A small masked image model, trained from scratch.
Training: cautious_adamw at rate 0.0014, batches of 256.
Rows from block 7 of a small masked image model, named by matrix and row number. Rows with one number within an expert belong to one neuron, the router's apart. Each number is 128 + 24 x the weight over its row's rms, rounded and kept within 0 to 255. All counts start at 0. Numbers have three digits each.
Before each expert's rows are labels from the 100 images, of 14848, where the router gives the expert most weight on average: "patch colour" is the nearest of a few named colours to the mean colour under the peak. Only what is clearly more common there than usual is listed. The data: telescope images of galaxies (Galaxy Zoo DECaLS). In brackets: how many of the 100.
# router: slot weights (model.blocks.7.mlp.router.weight, 64x256), inputs 104-155
# up: expert up (model.blocks.7.mlp.up, 32x128x256), inputs 104-155
# down: expert down (model.blocks.7.mlp.down, 32x256x128, transposed), outputs 104-155

# expert 27
patch colour: grey (72)
router.54:132139130102140122141143155102118130136121119116179073123161142122120092181077100143139146141149146153126133090146137135103114155103117137157135089130151112
router.55:134110156144137139184146158102128121155132123116175082115165157126125093161078092157128134106163116142127133147156142118104118128103123158137130097128128175
up.0:124144153179123142119095142089101136134113128131122124106124143132064128127123109124118102130100121134139118130134112099100136106148154171118101074156106127
down.0:144145127120117145122121153102116129119094146103133160129083106131133138075099133166136128151155175118100106102130093093127100116141097138149169163123162107
up.1:170153129080089091129139079099130124150138157173121132130151121139105109127118131126127107095162069121148088156123128143131156108126108139137153159093093122
down.1:101143095113144150121143143104133105072157105127118096129122156102107149120090096108149118084098134125104200168137139153146173127138099152106078140148140180
up.2:123103094096140171124126124134154125116145095124134144126114102088127157138142140128120134132132089129139143121131151131105159149143115121140119085097156141
down.2:133121144168120122123153127140109148171121143134134099117128112102130051120129144136121127121142123130136124134170121111126103120133170103146161124125125115
up.3:105139161159146128139082134132134130137098087125121123132130150107113159141120155115162135125047093170122135141128097140129164124105104120136078087136157139
down.3:118105127118119146098165133133127130105099162118128144142161118108122146125137115130110120151125137097163117109159158136091088145157157141103125139123137145
up.4:191116129084143083125098149089086130121125172106132123147100140144150110123104146118140172144144138162145142123125123176112119095114126102135096108120136110
down.4:093139102100117091147109132135121099084148148120134105109102111096094136117101096101130120109074112126122129113136148140092124144132108140095154145138129125

# expert 1
patch colour: brown (40)
router.2:135132134083105151138150083139100134129150142109159115068186121158123145150136103131117121141112063130097093169135170137153127106158118112132120185113081166
router.3:124159150144125091095121142087121132136123103104163108099127124117111093163082131121167162117116140138157136094127086134126151134092114126182168154132099120
up.0:129166116107115159125176108145116104102112143101109167111177107110159135132128133082135108151122081129159164166126122129121117167098130120120136133106125172
down.0:160119114115151152132152147122176135136110137135108145112074127125133135153138116130097127130128143120145086120130109099105143084108098114138089164163131128
up.1:125091087121123135101130140131156116123116114189133132147073138110146181128147144152106132121119121123147140112119135128111127057162134098125125126131123124
down.1:160134119154158140148094100141130121168099150132141139161147102147129079120165168170123127116152173123113124112173135078105123110114116138126161170121158148
up.2:110091094143131104135126135112128161114157130130142112147121167113149165131133101184123153158153127124088116110114163105129109121129140108121112149156133125
down.2:126126125149112144105106133169140136145122158140111112106110116141135138097153124106109145141151134071127141097190121111117125136144135126135100076130150145
up.3:150125120172102154135128166103078091197101098097111123117096180113107109125125136121124103059144146117121135106123104159130099122130100140125142104138087120
down.3:128158162085140106133162148152113146123114152171134137117163131140145121122138092062151128139107150141130140149129108125202154126110112108114134073138159157
up.4:138107171146116122130153104146153144147166099127113126137162101138163123151124075103120148101132134122099136141129131189084058166107099135121096097128124113
down.4:135118117097158154103152152146151100065126151104132161110101095110111122144125121080095125117127089117107093127142143122132141127194158149128083194119057113

# expert 0
patch colour: brown (68)
router.0:085129137111121093126106169102139140141141112090173064155114113116118129129063115134150140138139128144151111082125106127107157171097132132147161123108115100
router.1:099170146111141117141096106112112142150141134099143090150125138134128130124074107152160137158139141148154134106119123089151139176114138144145177177113133108
up.0:169126160096059093114130105144150152159169157145124131140133084113148133153137140099136146134123128131115125135131143139112055108070123125137160145098112104
down.0:115108098122142104123143151153117122124103124107123116131168159129130122122104152184146127128113183134114129091101146134162122130157161124120120210127086128
up.1:152083134102134121140137104161149093134137154171106151148173098102144170121162114096137093101128088143088167165112133146132130096079109124057080104130128128
down.1:081140106127121143064124123111112129164056099143084136146109167159121102109143143149122132131168139105130129124135141101086124144136115132134103116106136125
up.2:158089113118107122111110146167117121132149155172114132126129080110117171104160147123148098152096138113115126152142151092111122089092118138094130108109110169
down.2:134116131134125147160156088109114132131134134081116147106142129126145127130099121083106128119148110132125141125098167130143147143168116109142163128139130134
up.3:142122128114103122136161136169177133136126082143123139144130109129157118137145111149084129091142129117100088135115131141155076122132098096133181148131111139
down.3:093188132168108148150082115086101151127118126089114124140136132123097105155113158156123140121159137118130121070080122124091131111123121130153129131118093107
up.4:114140086170102082130091104150121131139108115104126148110117145106143124073136094136120137165133141125132154105110134170153149151139104146135135152145156119
down.4:134111097096144135138166202168057147153131128110125108086129102146131121143137125131140118100115107140117140158129122118124065148125138137133154178110081160

# expert 5
patch colour: grey (56); brown (35)
router.10:108127119150130121149090149082137140134139123089187072167106129121134126138096097145121125128125119152166129091122104131085121126110130142129114116123138109
router.11:127129134118105137129126139096124131131124133114169112155163120143129115140089107127132146112107059162139173127099100141074120081071157137134151121133085107
up.0:133166104123148133151107127091132124103076110156133123146110130143143102077116133144140119111126115147155184135127103137152144097083145137120133115159137150
down.0:136077169150128148125147112142084150142154182127114110087130103128155161116120136090103131129177111125137077139135161129126170124182131126137143151098113142
up.1:117151142093123119083152111120089135090128117120132129121194105166116113144131084107181122167075107119155167163156103163104129129174148112141139141118150142
down.1:143135093178126180121090114096139125176091095122107167093094149135157122125125143084077150084187136124108095102097143073106174099129121119118113093139138133
up.2:131118123135095156107147108140118148162122106115088161088142081168133092095127107131144159141160094159160171099115147120122126144148134098149158165085087144
down.2:133129123118148070110164155159103114085133122096106122134113097142120087168134086133126105190121121129136154085133146135120105147141177149145120147089126118
up.3:125136107112138177132127090128117148176134116098115155111145153153126150080162172144106116083137131101149135131145154065075143116156160109146126151116097128
down.3:094128108106116121124093177107123124113101134131160115097102116126120112138095077158130119154126138185093128168099159165164122135120121132120137128163116113
up.4:107144142116106154137161063131135121141094174093132119107174143134128144133118118148125117141122167125145105151124126133077085135121114131142127175109109088
down.4:110130107143161074140099146166137115092141116144070132151082100113116137184168145129112118128153146120131128091107127136162169104121132150119136074136147121

# expert 12
patch colour: brown (48)
router.24:127116148101111133120130126129138135109157126146162140144173115133108157140120141122137133146138084120119168167120130112105147124147159120155145151114113115
router.25:130118155118126104151120136110133138112167128115185109145166133121119167128085135124141139154135084122139178122122110100095153110103165134153145149112127132
up.0:123159143124121117166139140119174146129169119149136102143141135152142111179134124128123145142127106116118136159139116114083134127133096124143108152126115130
down.0:127080111164107123146131126141129109118107153139157114105099119119104168130119132117135123125105103137126130158111123125131169055136160128114141137162075155
up.1:118070130114121103138182139134062109148115123126122104141085086093117125120107079153106139111182155121133119116136157158113117142125108146135138078173079113
down.1:134162144113113121088102136139126162108118096135084149117155143130147106097135151131137159156133095113129112120161139118118155164123103125118080132119156087
up.2:107118152131168073108156125124145124100180159163130122131108140130141111133123148105137118147161149127152158156104093080128143142174143131128119169090153076
down.2:119103095130131121133109173113105111179098128105140124115112082143124104146117083148131117121129160145145139084158127149111133097093112140131158096177136193
up.3:114135113120106161116182129131092068132102106092143124112140110114137135135131116100097121117104120129116136142107119161133113124156124074130139135105103163
down.3:124091138147162114099087151146110135110100146105113137140071088146113134095129131117116156110103201124132137136139111147150129125108123099143124131127133117
up.4:101151157112135087109110090160160176099137137113146126165140136159147114145139121112097157165134134117114102138153154125151082120127146146127124151097128141
down.4:154150093135095129150164088100134127192137142123145115098168181134113149098108173128145135114140082099139134105133094121113123087104139164111122146116119166

# expert 26
patch colour: brown (37)
router.52:142153131136106093159112171106142136126113144126162081132167153166153120136084114142166139115134142128154114119157133111117116113112137140127119129149151136
router.53:151129131137082126124134162109111147127117149131162088138141120166139121118130087134142155088128090130121126134143105149076157113094145144139134105157133157
up.0:137114191120150122096124154131107134168119075149127136138136120130099144084130113106186123118140149136164114111125156145153118163117167134128147160125151076
down.0:106101092158137149191128091135119133124140151098168082086129139123122136151131137122117141153127140130144156121124139111094090127200135162126149179144124139
up.1:116137169109110135127123117103133133108130134115137130173127083132079155126130124131140126134123134112156147137128096154109113123119125124121202155155105144
down.1:114095141131099138132129097141134157159157106133092091066167162131116137176141108116134135160112130116139141154160139131143164145165115152149096143119114150
up.2:103131151091122116131135082125069128116120131121092178100116111107111142115120105079104113183146116151119145139073129161142103125143115116131145158117119131
down.2:152159104131124125132110156134123136143138128088084143143115138133122152099126144122142167157115152118119141132121161132157122094192134141134131130141117098
up.3:114136151114124114154099133098138118134167158142129129146169159099103135120118163140189104157125128125122144114127146122126152148059119156116126146120145122
down.3:139101163116149135128112119118134140151108095142125126117103095124142127168157070135063156126114130146149158104127129159136143141099120101119091043151106157
up.4:107088110156138154127151119126126108147130133176119139132132118104060125077149117114154115128089130131141208115129132151123121165114124147068128135128131101
down.4:126103177104073126146118114096152127128152142103132097116089137153126127145106092129136123147170167131137095118153148144095105119162125142147163139157103115

# expert 30
patch colour: brown (67)
router.60:116141114126127144164114162096098126142115111117184082154118122117109111162079105145131130136176136136156160118106127103104157139104115134164149088154097120
router.61:142139141129129116161161135143066134143124120101145126116157091147122099110105122135142122120156125139134167151120145100090118131134122124164152089122090149
up.0:134145169104179066113150117137145169131196131140100135128151163168110090156123119113105125129145147117149152139146113108186165147129157143135095176122144109
down.0:138130116146136137112127132104114135118087109122142130104154169130106083093096155129133120089130116129098102106106156091074106123135119135130119123071138117
up.1:139143125143134159149097140121112125143132134112144134157110080168153154076142113141139133104118087129070109164144153138140132097133143099122159125134101119
down.1:103114087130122095133141109115138094099182168151122130140111131107132144158155102111093122154096112145147150162137116146154167092096163119108121075166119147
up.2:132134160134125122098165132135168089139139136126125131092145141143123088127116122102110080061136073142109144171125068092124139110125104160096088126150116126
down.2:131125107157125099107122151141114115119129136125154152095111125131150089114159133130171125130140147114184150138151110120156124115095148176096145105110134101
up.3:134119172128144117131130098115150144121179195122115104135140144127127126146115170128157129138140127141166155152154112120112120116149159144126079164112151091
down.3:167104103154126136115126148140132139164072071138146123140112126166143098089111174100131145110136128120129093160125132112079115138171134112158131144114186141
up.4:110158126135127149087081143171126123080089133106107129141093118132128194131139103113098118147122149131082147119110114158140130131135138115102159118150126120
down.4:098093142111153082143133100146104144114166138136159145109094110118133121100147105140098126137144121158147112139112187121133172103140134134123193128152073133

# expert 21
patch colour: pink (73)
router.42:102121120129138119154113141096101117128169129113201069097135156103111143148073119146129121137137125136136140110143139134143144119104121155128104139136112133
router.43:099148154126150134108120122096109130108121118082169074111143132116120130141068095132148142157140119155150159115119137102117174142117126143154132119119118134
up.0:133142170152115171131125076097113184170125142107124131127113131171162104128136158141151163119099164145142147118112139098125124161120092086122126166121094102
down.0:105119186170122119100180121147145109120129099183114120100151120124103119096075124132153116125123155127111123118154124127148130138127131171112166185105102142
up.1:117135136192091123107148119113122153159137110084126134107154118134135145083133110123164149119126107134157142115138090136096139141117114139153088100056133109
down.1:107121110145121127168090149099162130171109137130154103164125150131141107106077141143110129153139136104124128068104116153102072110132101103140156164141116125
up.2:143091121104127127145130121146117143107139138173162133108120099134109143141104144134118136136162117147092128101093171087140147090122139127141207148131091128
down.2:123137132150118094113153154129106131170135114125080106141113129089128149128101130127143140142092176107122115143192098165139071153140164130142083150099123089
up.3:120115149136113169130185090136118129166120178112144113138187091154120116180112055124115105121124154124156090140140162123119080131157157139117166160137115165
down.3:108121102076157159125112128134105118110106137138089138120102114115111133126134141087113146165097117127119165139093156162118141133129110110139114114114134100
up.4:147160145126119105125094131130094140136119087138128139127092120112143102137128113144086129135156179140086148138122141162163146180061070132134132126163142121
down.4:103122153157075141100131130190112125108134093113131109074175142149118105116133153116166118115104106099134109123128080121064118097124135153119129137112090128