Rows from block 6 of a small masked image model, named by matrix and row number. Rows with one number belong to one neuron. Each number is 128 + 24 x the weight over its row's rms, rounded and kept within 0 to 255. All counts start at 0. Numbers have three digits each.
After each neuron's rows are labels from the 100 images, of 14848, where the neuron reaches its highest value: "responds to" is what is common among them. Only what is clearly more common there than usual is listed. The data: telescope images of galaxies (Galaxy Zoo DECaLS).
# fc1: MLP up (model.blocks.6.mlp.fc1.weight, 256x128), inputs 0-63
# fc2: MLP down (model.blocks.6.mlp.fc2.weight, 128x256, transposed), outputs 0-63

fc1.186:145094123086127126080171147108145127114145142125122159115111125148100156121138188147105138110080118140104157122103142093081121139109133158154134139151137087118217126126160165112090126106132135
fc2.186:106129110186111135153114152123142171146144131163122105139148064136131120134085131099127117150192131201164144122088118145129137142093162100105135089120124151133081085149077142131160114138107137
responds to: shape: featured or disk; edge-on disk: no; spiral arms: yes

fc1.11:104156163159066138141148124121080207137141111104146095130113107095101131139160122108102140125130142107129146107095136121110116085150124131154094124141135107107108105105171135130124132142133110
fc2.11:091121116117152134098129179113184131144142152121101117127185165139153112133123110109118133113153136159141130144083135123124132131159123122111102124122100082128122086093096119122169161106075103
responds to: roundness: cigar-shaped; edge-on disk: yes

fc1.147:115144140134102125098079151126110091089143161128124104133145127151110121144113142160179125088177105126119087138138113092116123109104132161171121165040101117095121139152119154111107111161125135
fc2.147:167145117147136139154104112101151138125122144107084121135126093134121097124108099124159133118162127117096130125127122109185153163119133119172096093138094128165136179133127160145125130159135150
responds to: spiral arms: yes

fc1.22:152115099124136130077102169086169107147146127175095140136169130087122123134122117176108135115109131093131090104108148157139127119120165126132111132146119108106113136118146137161097123144092090
fc2.22:123126136133133156152128122176137073141146154088086146108149124087069111132154091156126115135110137151123117140084127133147118155179118121137148128133129088143086131106131106108142121129123143
responds to: shape: star or artifact

fc1.211:146133151133113097118078110150101114160175151131123137134137132142123097127140158137183150131146096107109103149128135123110126163122147078176098149091153142162147166139110135106134117118146080
fc2.211:133156133095120165138125114134109127163124134139140162167142114099084124097132147160132111136121112138117093113152113134153134143101134090119164134148143176120105175169156131183128088096140158
responds to: shape: star or artifact

fc1.57:153138120081114151140111163138126108114141144098110136135134122101103100149119153181065137137145080122116089137110136170069133075152165150174124102135141112079158132132154123138092132082150158
fc2.57:105107111135121124143138113097188144110168138163096122135090055135112155127119102067106155109182141113189135126116139126146180145081100096142149098140130153140103112150117129110131136154104105
responds to: edge-on disk: no; spiral winding: tight

fc1.120:140089128090105150136164131083141088139111145105116121144137110114109106151124151147072134150088137146165095119099102091139131105101119196160140078160130145081128129118140126129128124133137097
fc2.120:145095130114125131142164132151133123112125118150131151146115119106133136092158087095102131093162142078120170094150120110124138147097145053147161130163112130119108128129126159080123120177123087
responds to: edge-on disk: no; bulge size: moderate

fc1.45:169140126106119116126133119088118120131124124081108152157185123127155093133142156150139098141119098092108158104104135118100104094147135113131140152138139123101169151127135156136118130106133137
fc2.45:066084139163126120108107160171128108152094135163102181123145133116117088104092102145122144141165082115153106136134120115156152151161104140138120087134120091138095113117130137107138122139140122
responds to: shape: star or artifact

fc1.48:157138125137122120129147129136132136110126123136134158109111126168130154098069123120119147116131108124124116135095120125118121115126148100071096139122137098122155124122160188135120142100163149
fc2.48:077168125150173106130143130147144106144097122163117139130139167150135134115168125124159135115153164111097139123150113149172116131126122138131106137134117153140088142086085101122129119173105094
responds to: shape: featured or disk; edge-on disk: no; spiral arms: yes

fc1.205:137114150142156137115132157155215140113135138184125136141107105119087142146140115123133147118104138169133123116109136167095143110151180139141114099136119138145158170105122158159086152079114163
fc2.205:124127110114111149146128087133080120152139115080137121117149152132152119112131109129110099135139120146147131138119147102162101143104084123132153133131120094129036110137123126099153104192130105
responds to: bulge size: small

fc1.107:166099115106165127133120093138115138147127140095085097157171119127137153176111074120127068165117123123154117146116142124176100164139120170120089156081155132142134124141105117143141131133158109
fc2.107:123148106128133100144150176120078104145147136164128126135106127113141132133116108083126135144156133123135132127164147152160127126109108124124128106133156113121055143196118094094132136140095096
responds to: edge-on disk: no; spiral arms: yes; spiral winding: tight

fc1.143:121119152124155134163088125127117104142113138139100137151105118126085118155143152087107127101141140151144137092155128106149127164158138180106108136166086140158114125126167141099160106078091130
fc2.143:128104104103133107138130080156125126135083112122121129135157157139097156090142125115111127121109126135138115110092125148151185110110130097111140064168124160144056109108116126147156146155124123
responds to: roundness: cigar-shaped; edge-on disk: yes

fc1.60:196154135096130124097137177103116121108116131113126124172126129137123130187076111145125125138114151100131128172124141144089119117147125124153133141100123060088142131133153118152143128089133106
fc2.60:054114108071119120150089178122148139132129110117119167105129136085128128088168109101159156107102152132138149126120141104168140161150120127118122072135127142165108099108131150108143112166141157
responds to: shape: featured or disk; edge-on disk: no; bar: no

fc1.69:114131118133125133146120162124131115136140126092134116102137130160109141119089131133198137141109134168171096193111126133101132149103186084087115079139116124054128107125158140162181120096121081
fc2.69:130135147102113100120117126153124125129116136171126154058119164085133126097088121139096111130170162139143131086123123085172104155123096166127147134133126150150143099110094078116124139136130131
responds to: roundness: cigar-shaped; edge-on disk: yes

fc1.153:108104142156111125092161145091167122084108126136121183107121111120104173108159150183127137133095160158124149090132126119118136121122135120124137135117126118130194153127170125116074126090123101
fc2.153:129106133141112124119119103139144153134129137157121102135112096154137102136113128096130139119187100183194123146140105150129151107113110104133141069164127135135077103123108107117139128128124141
responds to: roundness: cigar-shaped; edge-on disk: yes

fc1.118:179123112121167136136148079164115145141127150115078091166148163135143121132145060106175089167130120121149111128133120119155077138153100125136119140115142157136114130117125094092120123152179133
fc2.118:167087126160133107130122139135120126141138133131128054151148144127134119129054133114134136134163124141139119138153136143139135129124145152108121077137149168127108112191105151163144134109120122
responds to: shape: featured or disk; edge-on disk: no; bulge size: small

fc1.239:152142164224149139130135103157129122139145130085116141165146132124112131115121157115136106133143123189074179095111130107072126117123123146105136147091133125139106162131148125135141141098095100
fc2.239:096124120109115133094119117151139120164103118141128145131158100125124103119131155164173137118117078097150120135122150134165132110147095090147117113147118121128124120142153148109129142121113127
responds to: shape: featured or disk; edge-on disk: no; spiral arms: yes

fc1.77:142121093172156108102117137083102128126112124127127115094123116132124128142114165138111138122101146142145091105117145121121149086079080143119136149102132111163122118121092140114088140101173143
fc2.77:193137083169118139148118148104194124139118096090128148118127105127117121101114127129159137133163127088101132108150120122121118173137147115146118115135133096181146106131164107112153146133168147
responds to: edge-on disk: no; spiral arms: yes; bulge size: small

fc1.164:097126093113153135119084116085132094101124113127085092123114112152135119099103157187121155085121119110137083110128135127099120121090079125124125130115111086146123130121107121125115109097138120
fc2.164:165152097146141089131115150161148157146135122105141111124098149090102105139159111126158121125135133088122116158146117115116113132132107143138142159108143141154149103154123109118126103108153132
responds to: shape: featured or disk; edge-on disk: no; spiral arms: yes

fc1.74:152100160137145128103117103122129133126139128137100099156160109119144112111126087153160103147144146147167122086118125115190110140108100112177146136153122098137132128139123104080098125111138116
fc2.74:143072129105130124133141095084088127101103139124112167084097109111141151094163110138066119149129179144152162137147116127152115135120108157116127155080149140123076134173084091136149128138112123
responds to: roundness: cigar-shaped

fc1.210:085122105075149130145123136100134122120184129098123080102115118154139152146109106117057119133139143207123160092123131165180133091117157151108155099152121139148140111108171135144147134143129140
fc2.210:119144097065122108132125157113105122111121137104115113133111162131155129160149060149139123127147079106125144134117137116144110108139110128142111161134128167105115081112077148150122141146177138
responds to: edge-on disk: yes

fc1.234:121137128186134134091133096146136138102086117115133139133117115126123124125119122165140154128161133102156134106108119110161126104137107129118148096183102171103159141108120108093093122117163139
fc2.234:154195124138146109106127143157167153093147117150116114120112156169139137141140165098105132094112183141085141082140112130108099095080147129132127106104121127153205140095134103130115126096102143
responds to: edge-on disk: yes

fc1.216:152158144089145128154157136114146160073145106122132124143149106075132148092141180141128126116087149126115100171096121119120116129149125140133112114145104098104143114111145105081135130100142145
fc2.216:165152130163139120119120118140133161146114124133121140149075199149133135149131122126155123121099124150110172126173117108117112131142109100121124148100115113118200151070146072144152121141133141
responds to: roundness: cigar-shaped

fc1.176:151151195146145155120154113136127126083087096119126154153143113132146137149105096138143116122159135106159119087123111109107135117134083116116163113140112122128123141113147111121131096079117124
fc2.176:114131132181128144137123119140149146130137113136128114126091189142141121167122155127107113104106178161111117105149108138108102134089167138129125112111106148110157122085124093142118105133094155
responds to: edge-on disk: yes; roundness: cigar-shaped

fc1.197:164098129109105137134120146119146136158142122125124099085153147143110122087093131126133135114126168165151115158141172130135117142107148122091186083129124110046117145116147124175126108122122074
fc2.197:148130142121133097108119099152160130172097124144143132083152139103128150106054146134138133116185083135153146144149139106162134119131089133098135138118120093134151145108106094136140128120125108
responds to: edge-on disk: yes

fc1.150:141150173172138129115133096140127102113136142119134187118093144133091170119132155148117152119094129142148125104124128113057127132161155165087111183089139090151130150127133122152128132083123129
fc2.150:107122151097121118140090135154130095137127139114141058118124107081113136128105107133140161100121115105148110149151138105154158160132109057099124102153137151145104101150128134137142143151184079
responds to: roundness: cigar-shaped; edge-on disk: yes

fc1.41:131130152182124119134113123135116154139092105109120128141119117094127124160103145134125092133105155152081126135129136125132133078117094092107107086125129212109161107106109154155092160129125119
fc2.41:104139105104138100121123156124173123118138150168118158142177129111122112140124165119142134145140062159144075096118108115105124156156143144145131145133109127135094113118089128132165148112126129
responds to: shape: featured or disk; edge-on disk: no; spiral arms: yes

fc1.146:101101166132105146126123176105158118115122129144124160075139122129117152120149169169141134126086141192127121094128154140115128082132154140146099107139126141135159148125152161125088131100107137
fc2.146:138146112150146118153106099142175157137158134143121104144156098143131106114119097067125128106190155185177143138124137126124142123129108099138156091136121150134096109121111143110130127152130112
responds to: roundness: cigar-shaped; edge-on disk: yes

fc1.128:147147136087158109117130153101128128108178135130104127180177118122127114168108140157119124130141133107176121076110133129118122105070139111110131078144143096071143155130157111135112142120117120
fc2.128:116118132137116137111078150158198128130147134176119121127148094099105126113162136165133143120171119168129119090111139157140145142166164124147144089166121146143176107099134191139109128116100145
responds to: shape: star or artifact

fc1.240:169153146115134106121130161107134151089136123126114090201174123153139114144123132129186109131110141121151116102124143141115105106131119100121158170104120148130153157126083156117126120147129122
fc2.240:089109123132105102117111191144145113154095143120113143114136146121124132115118147142137150120113122108141115139145129121181144171092105105143129068145129096127128114117169187136123125125146150
responds to: shape: star or artifact

fc1.246:090203085130126148110153119146128158147132130166092109181121116139142126150100131116159108147156089093149139084132118118138111152109101094096137153147133172141162105124111174111114114121151135
fc2.246:141086136136121107139124090126113102129108139105119090123145148128123121090087121157124142117123093108171127208151158140139135128174136120121117102138132100141090116126094116206160138112143145
responds to: shape: star or artifact

fc1.169:141151123157137159085157144117147134124155153171088130165136123124113132149097111152161120151132140100122120122128110152142120133144122110103103187113121116167199127113122151157101119093125144
fc2.169:097121121130122114091119092135129201124145127159132121138117168124142120146105140100097122119127147141171155122165148143128118092108095113157132117107118106168126118072117084149123114152104158
responds to: edge-on disk: yes; roundness: cigar-shaped

fc1.49:156175129135150111122127111129111144134099116129131130150101164137163148139134115101143125125111110131127141173169141116102143121172134098109113111098114121122117149088102073123132122132177131
fc2.49:112087129129093146126114121138144143102147130137103132104159116112112119107158164180160116141138130185140111081111127123122114153150133143163143125133131136152148109120132159119112118132129149
responds to: spiral arms: yes

fc1.82:094108106115163118082115138094123117111111104125127157122121096180150114164078137142123133105113141158103098089143115112117131109100104163086158114125137122135122136101066119131089176138155132
fc2.82:150123109149144135142135160140188105139112140128142142114132077125179158133124110103186145120135100127098110084155133121085143148151141096160107134147154075150118114115106132137158120119146115
responds to: spiral arms: yes

fc1.90:101103161149104166121179133126133157120098144107142131141111121132130138135119110101141124128126124137137184093131151136128131128195141141136089150162136128086128174109175118132095094141122121
fc2.90:157106147125168105097133125133158113133145123119155103092158126097146123140134085090072115134112111154125174128121150132105128129165161092109118102136147110095110083091131148099169146175102128
responds to: roundness: cigar-shaped; edge-on disk: yes

fc1.250:077100157108164147108134136111133157141131146132103119157127115144100135157139159135098100139089150134124101104133150095191130120137150155108128128127141142162158137128129150132125137088155188
fc2.250:140155142116132112193136154128127097088152128132116144132123105118118161129112089055152118128159128122140140145136106137098138176125116108138110118152128062125103108135145127130132124172169092
responds to: roundness: cigar-shaped; edge-on disk: yes

fc1.96:151148146118098116158109123151127100155110111101133134134102110086143132110144182135111118144090182085110136180111116114175119096124135098125149111137160137153104089103098105123133140109097143
fc2.96:102140101121132142109135148104120099103163113151125133131164117143111116108111202134083138120144119121171123140138132162100110162119140146157125150139144098166152132112123106097159116104125119
responds to: spiral arms: yes; bar: no

fc1.84:129123158126175165095149111113138132102081127106088141175135124114111119124169111132094125141091116089132120097082136106112118158116129133134156128106122128117147135130132131093142137104135137
fc2.84:149140161127154143180118127133119119140112118096122127142139157126132142122165116113093107121141153144081148112123104128108131128100151128153139138119129125102101143059125062093163117159127103
responds to: shape: featured or disk

fc1.101:148167158133133137115126140186116119128153119092117142154139134137108095147113159160167116129110099132077145137116111152066123131152127136073073134127114155160151145115132156152164123130156158
fc2.101:105091134117123110093128082121140161132144140131121157126117155131121148094101119139101150112130076093170170144134192100148121128095101109138144141103144080158115137133140100135135131138106106
responds to: spiral arms: yes

fc1.183:144126130191128113129120129114139110135117097111116120091164117075151120138104180111151108142102183181121171156124144144134124110082122143087139097131124099123133126106117097168115117110115122
fc2.183:179128104162096113130095119148151117129066125091123164151169131108147126091121164157190120129130089107123160133106114108134096131166119148116092136140141177106156111104128092130112135125177104
responds to: roundness: cigar-shaped

fc1.55:146137125139140152148078177104120163128134141163092171133119128104126148088147140144081117114128119145115131113139115188104134144134176150067120138124121143105164152112134127170126121136108146
fc2.55:134132115091096139135153093119116126093094156093064153097103153131116140139109107155101120156067153100138116156129130109139119118118112136140129135120136078096112123110147117138123120116125078
responds to: shape: featured or disk; edge-on disk: yes

fc1.121:167147079150171136113120156086127148101129111126112097122110119140132119117106133162142163132119143117107122097129134105084169101097083110101112119139101131145129132156107119130097114109150142
fc2.121:135115114158162121112115147140125107123108121141142118103158076132155115148129135155167149121149124139087124109136139160073084150114148114164121151122144089133139092095143124097157144089159115
responds to: shape: featured or disk; edge-on disk: no; spiral arms: yes

fc1.133:169163137182156109169135138106131209130138096107128151110118101110120092151072105118149139092095099155091126158157094117118101128108130143138150140125162112109173112125085127129102146138162142
fc2.133:129120106146157128096150169091145131097167096133135099108154091118123129154096091153129146114122064141078117124132197158081133120117092126133143113116167134100151101106094175126162133137134146
responds to: roundness: cigar-shaped

fc1.109:133139094114147131117105133101166102139136130106108131105146132145158121118086147094039143138126111138123108099156133136083111122105144138084160118145127163161117133130082136085121109098157129
fc2.109:175168092116127128126116140165149141134124144131119150115066099133144179103165124143210118129137140072107127079107129112129112139148112095126142127150115140121101115124101096153138134114136141
responds to: edge-on disk: no; bulge size: small

fc1.7:166089161139108127130104150094112127112141112089127156123163139127170106096119120176108080117118143121112116119109124155131113085106150110099153124147117134082160145115123108196144110135115194
fc2.7:105107136068115154112122137101165143131132150136087130112083109121118144128098144138120135128125105107146104171114114109138144145159148113138116097145122115139148109106131137110118145108168112
responds to: roundness: cigar-shaped; edge-on disk: yes

fc1.138:129106128084157158134125148138117130133148120096115124104121154156139098113117099115114108140125109136097088128126132105148103098142145174175095127132128138129121146126152122144102119096156157
fc2.138:131096104178118098151127177153158124115160140151119115173173103136112122114139090153116154112159087121144135136131161147156140129150083132130136095147133154121107115124139147092116127087170136
responds to: bulge size: small

fc1.111:173140129101142119108127137101132154132163133164103119150142120099128118168075140115104116139167159124137146116113143130071117118125130106117162153116116144119190140125118128176094119114107139
fc2.111:056176103119127120137093121137164146148157136124111105162141094119110158128145126149191117122128103124177138155100145126172137138145147103093145120155121106149104096117138173129165126147141113
responds to: roundness: cigar-shaped; edge-on disk: yes

fc1.99:134169150144182114120118086139113115135100101108141111143143178139147129145142070131177117115133103074134110116146128074129102153137087101145129198109109136160101121111126095097160090161158102
fc2.99:152065112124099119136082098133101165105169108164149103126146123139147108121078109107138106116194137159167140129132136145139129132123136093147147070142118122115089090169108162134104118116131138
responds to: shape: featured or disk; bar: no

fc1.81:134110131135121162122123118119131088102102103090121107146142140078140154117151148113084103120124182114139155162104137116133154080125124137118131110118181164170120098099131118096160139110124121
fc2.81:117157118133121157141124127109172107161163112148098132150135138159106156075113190114112127115135144090166121146073105123171147147096149119139146158122120123178093131153144085098188116122107152
responds to: spiral arms: yes

fc1.184:130170115117163139137141166123129154118132132119137106133126124116122159156110113149146148121078183181163160119121150155159107108118103147077162140140133102099146124112159090141136135117138131
fc2.184:105081078118140106107110120126173146146122116118113120123125134135142157120160088112152141115131051140154139151107157119172151117118100134164071153149124148143110109077116147092125127157111131
responds to: roundness: cigar-shaped

fc1.190:100179121099173157110106125102116142142097128131122141126113134139143113116094159103167104134090090080124171101119116101099105139170167163186129126133121114161193138114143115134158115110123174
fc2.190:091153125155140107140117162154151137099154118147101096132138120141120137147172091150106144114154149177122121103122117103156108145108088117122140125130125157132129116109125127066116120109158114
responds to: edge-on disk: no; spiral arms: yes

fc1.94:120098130124106161139122158137136106090120148120099157128132111114101111099079104173133110165113112090131099135111110111146136125133108190146138133126127117127159131117173139122099118094119097
fc2.94:070153122092134136142128133130159158126155110160133116129110129147130130135139119082103139085151127171123132087139130105136128109097135060194178108143098156155140119087173157073092108150108116
responds to: edge-on disk: no; spiral arms: yes

fc1.229:120140106131165161078101100071134130105062155107104104096130132132107109115133118169107135154096127154139132132106130151131115095116170116107130184118152128133152145127134117120124148110112148
fc2.229:126106176137132121152128104124125111118114118090121123133107133136130155119114108105106117125133070152143117155135123128100160144136122135154150124123125140104105095090112093146164123102138108
responds to: roundness: cigar-shaped